Weights of a small masked image model: 24800 steps.
Rows from block 5 of a small masked image model, named by matrix and row number. Rows with one number belong to one neuron. Each number is 500 + 50 x the weight over its row's rms, rounded and kept within 0 to 999. All counts start at 0. Numbers have three digits each.
Before each neuron's rows are labels from the 100 images, of 14976, where the neuron reaches its highest value: "colour at peak" is the nearest of a few named colours to the mean colour under the peak. Only what is clearly more common there than usual is listed. The data: regions of photos with short descriptions (Visual Genome).
# fc1: MLP up (model.blocks.5.mlp.fc1.weight, 1024x256), inputs 64-127
# fc2: MLP down (model.blocks.5.mlp.fc2.weight, 256x1024, transposed), outputs 64-127

colour at peak: blue
fc1.567:377500593484490515509498525452525498548345497527476567497547479483472519476573473475490480479523453424490445520563522386415540528578506472443483525412591554510447503477444509446511505478523526
fc2.567:448399475609497432531510526493596427513471467495571459422549453509527482462521470468522507420446530495436430490536532468539604512498546529489537525512477429535425499496544438504499516490489566

colour at peak: white
fc1.117:500460583526456417575528524445481469466589514434567555537408495494470476442517561529480483420607552585459549403462411512489550499585493440430596470437535505521444522467417461534447504403488566
fc2.117:577461520540530512499533474489541517475462408453531501526560575459537537590515498479486469517485425412445488465466564416587424387451525484459456542485416522458538470549499530498520492488431458

colour at peak: black
fc1.551:508590473582454473378498429576482529526410538500497535508443542493472512583509500478503445493407475525468450526516446553517347510495431504446495499472452531559509554438469504465485510477575478
fc2.551:531471576499480575570543584446534523441444466495445534558532406487608495469473564501508499473572473509568561496473416446529574524495509526545503464537493536464454498523516502498489553504423424

colour at peak: grey
fc1.557:495445497466547469470530473459463434446435543483490517555554481484534512541484453570562486500529445498493538502516528585539548567478539439562518460517506506459526389530551601555521434455533434
fc2.557:558610431494487332468466382559527516472556488522514560488478537500509397505522445505531581497465470422528555525400474493577486455559510567348492429476580468584510498415462480566489572577542573

colour at peak: black
fc1.58:553488447530477526542564506563559604481494612455445473494436503554448477511513461518523530420498532459513543583588486610429547521458488509490514508458511497474543537591480519505570450545501527
fc2.58:393520414536368484509517516492423532589461521398484536476483527451574478455456469528424547631567493503387498487490507423466462457450487527452576492500523551484529532486458577527412560502550475

colour at peak: yellow; orange
fc1.547:551498500476534486509460522508523618521530423554424401478474488510505448518461387490505533465476448423505511541555470549563588499503570552582559560519502434496535517543476519615431546550532477
fc2.547:552560479476460553498517374471570537494546510523469500447505540457584496473447475560515519449440486469392555547521514511527490513468490536514533513512493507553469477530520465594438544550527494

colour at peak: pink
fc1.393:540462583413521429400567515384495505627475430474461429551492527560594441494457596452534516558521442553408472445438524545568405480395496496517465512538460567484462481485538530557534524479524521
fc2.393:499532499464468573570527397535441511402496514596567523463592490538480564549565411445471469486462526519557581470520530451489537474549586506470501506443565495569507596492514517490494473507468462

colour at peak: brown
fc1.209:504490505479444532440513503525524543551538519494511519537437449522503545605473470525468524550489387472482472456505505538415538544442569681426555579543634380452542589551494524471534563420507471
fc2.209:395488551491521506506518564504567539485513537542513470519437442491532537574505438523493574491415465550399441491494478581573488503491566565404525533481544392527469601449552539445578506529470550

colour at peak: white; pink
fc1.504:536549532413548512505635390539558524444456419548495419479527511567582459474490570472478486580482501552533546446480500428522421479510509450550405544527481479457453561558519532567482488492565579
fc2.504:469430468534446499507365594499415436438564539431498512565534594497479525535533443455485503476530489462455520503555489537485582606600529517496584406494480494580530430530467503551478514573561439

colour at peak: white; pink
fc1.605:498448493574462510519534484492521499438466546486504460509464547531416525489527524446422526385490503550590484428570452468548483514577504502458457555488517538389425548453446536611476437445495537
fc2.605:495510488495466493537552511534434433468480540526507548509479479494518450487514525556507462558485519485457531533453506493480475523483587485428495448512523481525509469519433483496496539577505448

colour at peak: pink
fc1.643:403541451481533474473446462486481507461497408433523543469530531562489536478542505671479519582534433579486493490432485477446513572476451493536427413568579455390525423484518645572376454503531462
fc2.643:574475534529451467530534474454419399459538552537505454480466482467528557471550525493511519526496536480518490484498487514499531420568507480504527485509480552584458466479428493554573546573546476

colour at peak: pink
fc1.359:527461499493449529457485561525483437494427472466509540468493524515492494475559437438409510519607502480481548473537530372476479588512492560524533557539497563533477513547508424510505645456443501
fc2.359:509459473544576537453513493472548582494531457488589480582559421536438551523467559524629475515455494444506579519453485500564549528494456411478570486556478426496527453419435498527488523422450506

colour at peak: grey
fc1.187:515508558505545495612564562492527526556488486589502572530502498462540525604417528586469526544481516503473449456495450409461417518490600407453493497471547514489462513530514550576563370455514517
fc2.187:431455512500526436452566480545514571528503524422483461486451520479471530483493360435500437495405449523617450563548490492486455455408461528519530446575520476359469528486592425461435502470487555

colour at peak: brown
fc1.208:406512493513475535547474489448445419485476477509512558623533460440581611486468452451413415451450486489465501538493525521458478528472453496580535467422575433492544490388521512488514469521547482
fc2.208:509387560479449471477546479447406442454555514520540462500436534624489461496547474435498540483489454545530528484614561531598568500548556523524483420537488549603515562563528433486523544489424545

colour at peak: cyan; blue
fc1.403:532458466490442513557547477486545482531518515502526535472516453508506591474438412471500484515467556532488621450463531538485542532510550610620520502572553448526405457440573523486460477519479443
fc2.403:531539567427452435512479445536483522486487486418453517423567513489422524548489496560467506433404497594475531447559419499487507495491493406492552554493519434453500490552534465505456523476514500

colour at peak: pink
fc1.525:462460500575484464510455475555429527461532447413422475482440447522542512568556394425446410520572541449537591376519487421372555571526457514471542486439457532576506453596483499450556468443489508
fc2.525:548499472529601517437532491481439439536483506475555481515514442516490537512541579553547513512401509492508457507438444557609483538450468482535439484556493446546563479433476542531494575532539441

colour at peak: grey
fc1.108:573498574441577499520468474497557583526495493506494564414498542489513492553439606546508449486553451420514550542537436470436501550473534448420474483490444514491469367495520554486568463564478606
fc2.108:443449440546553507487449482412465464565551504492497540461528368522525486415533446443492602446582459439514511402491440550519544434450403627528493437505493446514508470597527453506486554552551466

colour at peak: yellow
fc1.660:519480551534502482488439380475443440465553464556522456488510492459522457512544476562510467506511391512435587581425416462503549578429496528605453441583481398495533391496422564585419459555532464
fc2.660:472466522541450422607540401462412405498561590535500406489533536496495563508516547446513470568493473528505468545510445502451542474587530531560455464485436487523396525535446437583454496586566452

colour at peak: black
fc1.609:561462497477391550551577437545483527509485528503484460460539486504466470460455500519489527543514519477548521561482533551515537479440538521446545503448496500502519450551541580485452497501502531
fc2.609:484515467587474446537474485506466473585459549458498475545423508558505458419481502573484512495557459517469453532580512517490533555467462501501566423482533527503540486425430565518569536545492505

colour at peak: blue
fc1.527:362526540580530454431487507439500601558514457450495599466537558512554515562456502530498473466573469408578442538525580480427427522532531507499462483502433533552491527449542590456515577484481505
fc2.527:501467493407483501478493496550519529584501520432509483568413503524496482516487506544487487536501359499478532487450492555480542488476535416466471465499509435439569568528550464455552453503523501

colour at peak: blue
fc1.467:567536415516625553445473469450559520518467540457482549481574534505478476447451403588603502463473503384501575531525440514453413484517422481481455495506479468477543424562465504390621558472468527
fc2.467:465488383519499550527447548536533546579437513409388478474480497529503503567533538462434459543599547517555396600467518445480541508412545559415570430470568480501407495490483491565389515512513514

colour at peak: grey
fc1.701:553492512383469474530550464533525561465511527505477588498545534378405556531502556480548615500559496528491451482532496534573494441586534553509594487427483442491456529507493495484363591517513525
fc2.701:478495484544524523454538466453513479460467549473494441417468507460574512535456531510428485458450613497450533566481447520517634446452643473542518434439565541497408510446506590424617490512466502

colour at peak: cyan
fc1.440:464461452437485467407542462463560477522545494558524472412462531409566465389458513516507539538581446540577446468464486443535616507453429507472415427576459491524491432465502574425479446501433543
fc2.440:594508545543504567549456472470514413420491555448624440483499423456367482384469604533466457575527594470494408522574541530466533482541438480563403440509479526442539521423382557499573548599519494

colour at peak: white
fc1.52:493493558476479506493553541560503514524608490471530545526539480615495507524487494464474476454588679538450552498462545487482498483563488461449593521493454478487544515468395426544452554411463530
fc2.52:526532502509551494489533474495568544423515528463482479558550452487532491512474445494545455478466509514592469448532454530496477408470462521463368509415424444477512453417533480557611516405438429

colour at peak: yellow
fc1.32:482493559525359470538494415570472497477510424445453519570516468557569551425445506505442448468496482519523494540448472527464530482462450503504605451558531432513452522531485541480627455430482552
fc2.32:452496543469584480511531459460419493525562551455532454496491445506547483466524462533550563436445504525514499491524448529519463462564480460486479497472362554455549522528447477435489530462654509

colour at peak: grey
fc1.703:474455458517504506499561504536487495518494390439515461452491472441474516512403477551458534499585515524470470558460416380553524498447501583531486504621514452453527522508470589470414473493423553
fc2.703:504423433522515503547496483481558476531472536456471429526450406608460552578479480508582528362461478505535532476532450601561490540465484464509450497514569498479451539556450409419451553465481403

colour at peak: pink
fc1.377:417545524505495503458504453442515559439583524483586495458509487527589497544600495603465479544474480569508530393473493455517510569463482503526403488475449419396518463547591596526443500512563373
fc2.377:570460528558453452499494427470413320457542530586532475538524510496591531475445521501519526533525470528476469491508484523530525493567517537500502473492518469567486539491475429609537533597490452

colour at peak: cyan
fc1.212:602492506436537487451519480503336440446518572489536565541548498500427434539510486448486554516464489520552500515473496520494449521501519511436492485502547440491612609374538525492478454456508563
fc2.212:508496529531420490445527513502553473424499453481478532548535548489570438535569457463549558494476536504489481445509577500500487482524442497517539492530412577474535501389514447455534483455479461

colour at peak: pink
fc1.151:429510490485441479452472485444444507508535524442528521547476524572516447471533580453468450454520454502477452377458418490549573507590517432570463523437561459440395537464493514487519532465419465
fc2.151:551489520461536505536604474538497492428465419591499491453560545451533571518536558503504494529575511476459552485473514457498522548556548533457479432577504467530421508587452498501516523525486459

colour at peak: cyan
fc1.666:447584477543446509557478497493447537483587466485422397546406475433443510527500437506478577475461528404448568581474463498475489543508604528558610408484486537502433467475433469579512559471585523
fc2.666:520405566487480543568570501543528422451389536514604525490452537549501430400565544553520493577519452542475428502624501518485530537469380420541440495562467484462501554587539564467477563619518494

colour at peak: cyan
fc1.529:512440555431504523521514485369492496443444461507560519489577495441617453462540504479410553444495470445456495497496464581623625467440437380536482497474567395453422476489560548494508564472523473
fc2.529:429432511576551613479505552563456466444415480458503497511453449568459503495448500474515504422478515447424466557528614485555457481467574537461517486462494527469481518448424479447558511502493543

colour at peak: white; pink
fc1.583:517498494475539429441536501517550606456500483457511483480508466483509395547528545480598435535564480458476503416498486508537488517487572426567499558448440430555433504497553482526505490448504546
fc2.583:476468531530440577521386540440497481451537547516511436558491541494480587484501513415444541461449472535502464559516551583564492488520523509502441476451465537472496491482480582476500475570462369

colour at peak: brown
fc1.326:514548481539495535552557440561655507575408572529598510512453529468421511457581493543507582462440480487521554523588534484488535537483498421519543517525567547501462505475478557476578440540447477
fc2.326:454554449434425508486522548482434458553538559451455520515501559506531466594544528458485481441549430436436475545444493554455472549463543533475607489494510539438491521485468538486419445483478391

colour at peak: green
fc1.47:419495482515500585485458517533510590441561498474507431534473465492403496427533535483467479488507535511473543504556452578420473405475602580493550538503454485455495639538529632546501541491482364
fc2.47:570523568494477514486517386415474536488485507516405494548432526473518455490468423500552511540441424527429469487499396594517599482492483529488412538477529603509506506527498461478523541504467412

colour at peak: brown
fc1.199:549431535545548496385485397497490515490450456499475547577455510482451534534504516533501445488494447527404526516509488491508368518478477489503510502465504566469545572530481533541391479526501498
fc2.199:511433513484433475541456613484523467475406477550497516554482431551537476511524470430409467563562475592457437405472440534512491504506554560575503463503596535601448608510494492475520518518530394

colour at peak: blue
fc1.494:531571448420447475530551494506495538502455654456514404599513519442480562441452445433624540472510554564554516509511460477500537507366531529523421448465528535522570446572595509502469444539508469
fc2.494:466493517543487532467464417551591485522488519466411590459442451465465469527527551580477501533553449533447481481447495508494453380481519536440551444543595502512456554479472505469524532438501534

colour at peak: blue
fc1.286:526583445441570423614495537423508550453532535530527524609523492506576423534462555516512577568420434455555607545487408496490565498554489465473418486538497556496460421416515502497532571479404466
fc2.286:506412512517558501514482583552463498451512480458503584470363536460473418507459555459413455409576548494459513520426533529455473489468522506508410418497504417483428530516439519539478536511542545