config.yaml
hidden_act: "gelu"
head_dim: 64
lr_schedule: "cosine"
final_lr_fraction: 0.05
adamw_weight_decay_other_params: 0.01
Rows from block 2 of a small masked image model, named by matrix and row number. Rows with one number belong to one neuron. Each number is 128 + 24 x the weight over its row's rms, rounded and kept within 0 to 255. All counts start at 0. Numbers have three digits each.
After each neuron's rows are labels from the 100 images, of 14976, where the neuron reaches its highest value: "patch colour" is the nearest of a few named colours to the mean colour under the peak. Only what is clearly more common there than usual is listed. The data: regions of photos with short descriptions (Visual Genome).
# fc1: MLP up (model.blocks.2.mlp.fc1.weight, 1024x256), inputs 0-63
# fc2: MLP down (model.blocks.2.mlp.fc2.weight, 256x1024, transposed), outputs 0-63

fc1.531:124095128144094126111114135075105111120132128149089168139107126110089148121090114130164123143108151112159100102173108133124130111122102146115154101148152158112090096127145105138169163148079103
fc2.531:143149150097162138140120102155151146150126113119098125177134161127167145124110114111122111133128148095122114156117123130154133180162160119116109143122138161126136144169117104155105124107088112
patch colour: brown

fc1.512:157119134126175090126122136095141189119133137164123127098144117122153110099136152096122134103083107173164137148142096133139107116118163095127096160156131108142112136107118182091129155123189159
fc2.512:112134106113129132178154120166110120160155113148144143115117126136166114119126139106131157118125168135117084146135092114146131150085166112133122136070139098121132089120132090159155148129147116
patch colour: white; pink

fc1.584:145178107090102077149178124145128123140100125128124168153135132110141142147143171160154138127128100152159153110105130073146179080107132115147142133130146092101101097092136109106148137126127139
fc2.584:101122127145135122157148144094112127102100159115121165079141119134180139137103121132158155129147169141104143105089114138102135076103139144119131152130108131137122164098127128116168154112111165
patch colour: cyan

fc1.457:149131119123147143097106118126179151111148133118139120113114178124121150133143139097144162113116104138117094144110115138110088120151137113171090126136124102144117115113104192138133081130146167
fc2.457:109113103079129122132096079120074093099123113150142130129113145127132096102103126079180142123183176144125148156173094133124106158117120172136098135129117126129080138136120099140138134110156075
patch colour: grey

fc1.41:169113129120135097133128148163114127150125086122120117144148122211106135099136126173092156153129096155132098088132125085120098115106138141115140120090181119119185116119123145106101122145148112
fc2.41:131142119125093133085104090118133155155118115147153124177180091148141143164108141102101094148084123075151083133139142127117124141151155100105149116121108111119172151164135121149117076133114160
patch colour: blue

fc1.79:115113098107159119123093147132202125141118143117138103073130145116148123131131163138101128111130153128127137091121140171161170132103095123119121112125156087119167089122109112124122141139089128
fc2.79:114178181119079095157151117095162140108139124159138167130138150112137122140162144104117177113136128166128087165124134109104122113081115116169086143142101127144114146119119136120094113098128128
patch colour: black

fc1.453:125121152115140128140074134142095130083141094151108153132121174118127136113179125126073130125138118110088168121135113133120115116127110126144143162137116099126148187148126095120136115126120165
fc2.453:172160145132140109109140098147113106115200113129173124097169106133065179138121105145138107155135104110125138126135118145194119100118145111141107123131144125106129155146150097130150136147147145
patch colour: red

fc1.357:144151134159115087136114083067144118153165132166099099094080081110165089117131101160138110160082135140113128066141103121124110105071124127130157082099154145139112106101139113140094121106156099
fc2.357:141189149153114124144133100106142149103136110102137183104141111154180116137134102096119079095130116116104130132126146130144108100133146171137111137086125138114188146141143129142090091145117154
patch colour: brown

fc1.337:114161147116125162140106135106154145149126120139146129133166127115144148125126144119131108155117113088146133091136102118131122149159112141146148165147150164150172156169114130113103129162145142
fc2.337:128158111097113119189162137085117148086114163147185111122080131119130131156150120154155123156139093136124179136149131146109103112146128131146117130144057146121091160137123143081121120114133135
patch colour: red

fc1.420:101094174125142108174110114097175135106084125114101117145130115132121115068171135089118118132168111150152152128090108086097136109123164099122151107127121108150162091130148116119155075120131093
fc2.420:082125131180116115118188133131113120147140128163102147130131100130101136106079124163098139136134107136114114159122132127144129107125144116114103123109139108098121137127143115135159113122176120
patch colour: pink

fc1.323:114123132157154144126136121124122109149109099132158109102179138086174112143139117115156131100136151122156127140139104122120131053131127074183140087122144095122110144136130137087118079114115134
fc2.323:095115122143130161105113139120116106156106150149114160116087117170171132109128141126130120164127139105121160084086123143132135155126113143175101123093153094109144133150122118103126074079139147
patch colour: green

fc1.670:132104126163096094095123112163121101104104119134146172084091137162119136110077124154132143129126123142133111106159137106158127139130125112157098171140069176094130167145107135078124137135132106
fc2.670:113136145155115116117128119115164107142087117110118153108127143164107125128124139104120129089099165125097131131168117087194185117121122093119139117121124178122133145139117117101162108137138119
patch colour: black

fc1.662:110147095124149107148155140093153108135175121143100147141119131126133112139147133122178159129106148095151097126129111157119165079155100146123182131130144101155129143104090138118118113116142093
fc2.662:168118151084179118137082123208145126146121113117118122150142107133134106111116143121091119134134148109126119132119160136123108164098137147113108148137142139120147134116111129164111119117105111
patch colour: black

fc1.138:128164114166116129144115183092147147146129183115141124089096098114165135124146139112108094135120186149131117163113125125156127157118171125138117126177116117091155118091130113127108121104110139
fc2.138:141133145090152170110107147153117141170168108141112091096147144139095151159133146120145136145092128138152067116105146158114130136121119133099125103120149141173088136135149111112129124157120107
patch colour: black

fc1.239:123118105138109128144148093084115106153154112163112164139125118104136140115153145086197109109093091080167099117151110155132148073142088113110168166127144142122112114137131127098099136116127088
fc2.239:154155160140185146156123151190113120124134118136129104120118162125129090110134131148119152115140168106131136153129162156139130211107153175135115105141128170129147130126113146142147163107110139
patch colour: brown; black

fc1.656:152130082090124137139135142130158129134086105135124120126145163142125115150153126128150170098104118114121128139078110134154102126110142120158133156131118077123127106109115158147164108102136151
fc2.656:135122133132167137135090139106094168092130151140103172156098112108156117101106137138136169103130139114100150140118111123138143120124149124146085145127126129119112181125153111159147124080100096
patch colour: blue; cyan

fc1.201:134141129134126119149136117129128136162122130131168148118144095158150129133086083106150159127131148152074128136109117133144064154135104096173091128109139096129084102121145161111116147122103157
fc2.201:119160126105141125138095166087120151099129113145152130091091114118127128139144100147146148082174108191127100153113104051088114139137133149161109141126158129161102121131118108095183094130137142
patch colour: white

fc1.409:133152135140152103142108075136131176122141101158067154150133152084132086156143168098112113134087085104138113139134127104137131145133143117152141133110094181135156143102125136100112127101133168
fc2.409:169141076131116144151094122127137127119114134156102187091105125144087116138127131057106133126102115133138106163089094134138158117158131094089108150147097142145101133143141113103104110156149134
patch colour: grey

fc1.285:126121127128131107135121080097124129134131115094110148135154154099153125095156090119063205149132118108141102191142122112155139152129138107117094136110150113150127101134100144151150118098127098
fc2.285:133143184126147146094143117134137111103161118146134128126097129150084126103137130115178119097169142147105137089109124113109127095112106132125148158116192118148159137147128150093125141146129119
patch colour: white; pink

fc1.753:155125111112147133162166129134138119110106162120131119104102140147139120110129099121134206142112103127096131150149157124162122114137187087160095109136115080128144096137145137119120139106127122
fc2.753:123133159097122125127108088180141108140164109160159119168147069155124122137120141074157119171118108155095123129115113132108130108092134116130148168062142102117132142120115102150151099095142106
patch colour: white

fc1.449:128118099075137128136108130145104091159157158112154130142104101131091104165155124135134118123124126102133092121153147158186080098140171140141107128082172144136168099147127119093093087132098145
fc2.449:121159136130099105084134141122168159119159137145097081131128131094090160135127104120108117144096138157110110114162100084120142137150123095101125109146087125154104101124155174157122135140125157
patch colour: blue

fc1.428:095096125110058142083172156089147120112165136125149109199128118146133139123146139134065124094155174123083147144119116088136123124131136157135123121101139150113111105127124126121136088142136167
fc2.428:156150124149107133149103121182065144128127139149163118078114178116133109156120134147107137129106118168132156129149144138143132151151112091131162129113146075154113121134123106132159119171110131
patch colour: black

fc1.704:135117179093145117127113166053139112096154128168124136178076121156114109099144123142117124143128119115163124161177125118086140127118137126125104129103141107077131103150114101142113097132137131
fc2.704:180120189164157096131103124158128113103096112129129099139190110109141096132134168163128113169079123174125150129120143136088139121164114098163133124131115092094162108157150086129154110169082185
patch colour: black

fc1.397:128139120121128129125084156128146127156140153165090112150126125123113095152161116108120098078124129167160104122118102140108107150144143151158111191107145106137149092108113133169120132154132151
fc2.397:137122119125149193111106138126108172115137167117132121091102098164167144144129096138169144143089158146148103119089132117114142068128104137086131135128126151151078118133113160108144120123139112
patch colour: blue

fc1.37:122139130117089135183161094086136143081109078151148125144118138107123097108167106160171165126124145115131131171138102108125144162124090130144159115115144164065085092119097128142103146113146137
fc2.37:142119076105128088100134108151115110131100114134129122114101117109120141172078126124116125146133099122133115121125113151107095131114148096116139114086130112146155122113150146102117149099074145
patch colour: white

fc1.378:180117178172128170163102102127171141152120125126105127118100139142096128134125153136143167131151094115114164128099139149098127161131135118121120140129095129119111165078132108127123158107141106
fc2.378:099128141161134101051115135147167108149147131164117110093119127081088170145147121130117135090130076095089128118113125106119150127137113123132099145137130081156120157090140107160077130114137172
patch colour: red

fc1.208:148129146119108123105107121132136111138101107126142106135145112170123088096155134137120119132188137154137107145094110115126096104130118133135111112124104150136137148111115177121058146109116158
fc2.208:158164110174101107136157091127161138103164132150138115122129085134096167116113108111177142119145149107115114153141140092132152133113126121140120129111123125138098105131130098119107120163177115
patch colour: pink

fc1.661:160115132139153110115120128150162122121129148126112106104128088115142113154114171102133157114124083130149165119108077098102119135113123094127114094151164113109153151156118132124146102121139173
fc2.661:132130178141138130136153093139150100143101135142135120159154106126121134151137089153137117140103144108128127162132164131122136076160123120128159085131086117082143126102147120155120169152082150
patch colour: cyan

fc1.23:078158096145117106118131106108134146142111126116084114142132102121171113103108124156118149142109091170166097095131148122103112132123169102119134107126150093134090120098087099098110171104157131
fc2.23:108182124139095135130136088137127122110117099129136145096114136125161140104136087155112109106067154135074093149100141119109134151141150164114121153116158108123178123153150116107115128126158130
patch colour: brown

fc1.110:115187090133092091137102106132146171151111154114116157160140184098150120173104091132131134111143168132109153114116131144096138102131137096149121138101140110179097110115127117125115122135124143
fc2.110:093131121136155156148168135130120140185180145133149144144112097125151146141133110142102141122129116129183116118137157127083146139133115157112136114115132108097174168084151132122185109118125113
patch colour: cyan; blue

fc1.74:109097149136130155112137096141151146112137167128090130111146125121097108139119145158150110141101103166149086129137095117106097149107171103154110141162142139181135115128103166128143183140154142
fc2.74:126143158134121125071104112144128154100129086127151122075096192159103128145131131134101114127099165157148108144128143102170066072112134106133152162095153114154134151144123125129122131113129148
patch colour: grey

fc1.681:175179070157101174144154126152104108151144112134102128104108109082152050118118157125125150134107151127129125111158123127136114105151072133100139149168137107138141166141130132095116134145130139
fc2.681:141145131139148119091130148130116156115140117153134129132160139143143167124124137132146158117139148156201101131120124125078124140120157156081109101118169134175113165178081145192143133124146099
patch colour: black

fc1.347:106125117135092134104150129100102094138138103145095155158098101097110133149116112145163150127109108139145125126176147143101141095157095135093169149134144161147123133111113096099145132108109086
fc2.347:140123142119194118123121148163130152131129127123093117169107151151161143094130144109103095094117145092171091137112149128167144148114173156121139124122118140130139170136126129132098087104092136
patch colour: brown; black

fc1.609:141146170165095121145133147117111126103165177136091101132128125100167119139134140120166147152164113180137119152116145150131142155135135136083135115108147134154153124137071165163140141159119137
fc2.609:122120112141176121104131103165135132127147112116127101124126139141074128135103096113132164139107166141117128119191125134151174165088125155125153147162079135131128153153151100124146152128133093
patch colour: red

fc1.153:155104137114099133136093134134118119109127111103106109148119144076144124130140167115140160088143127115120161115135101111158155159121085107103161087165087125138141136126063127145121094136151133
fc2.153:151140142107150129125109095142084127136153129154149149175092110132097104128125114129124138096156145142165146181179106137119147152087158153122145149155128121118106166191155109114126138160138124
patch colour: red

fc1.761:126137127163143110089177109171110136144099107145141144134151101140101139132152097136124124147134130145134179108133080145133103114141098120173112112096112126055131117098153128117145116155130146
fc2.761:161126126146114115102084137121172132161164168143122194132106132154099141136159098134096157089133099113136121166148096154103123091116098112112106131138099135159132103154133131137151123166124172
patch colour: green

fc1.707:127150110117131153151130143125102118097185107198096142125136132108157146134128128112129178076097134122160114140150111094163089103162127133132133144142122130144141142156140108138080140089122102
fc2.707:155140181137186141122134100177161130133119137141163151151147116149144112091108139130119151106141156137165155109089145154138125150108144165098122087130148110154115146134104133126129135146110089
patch colour: brown; black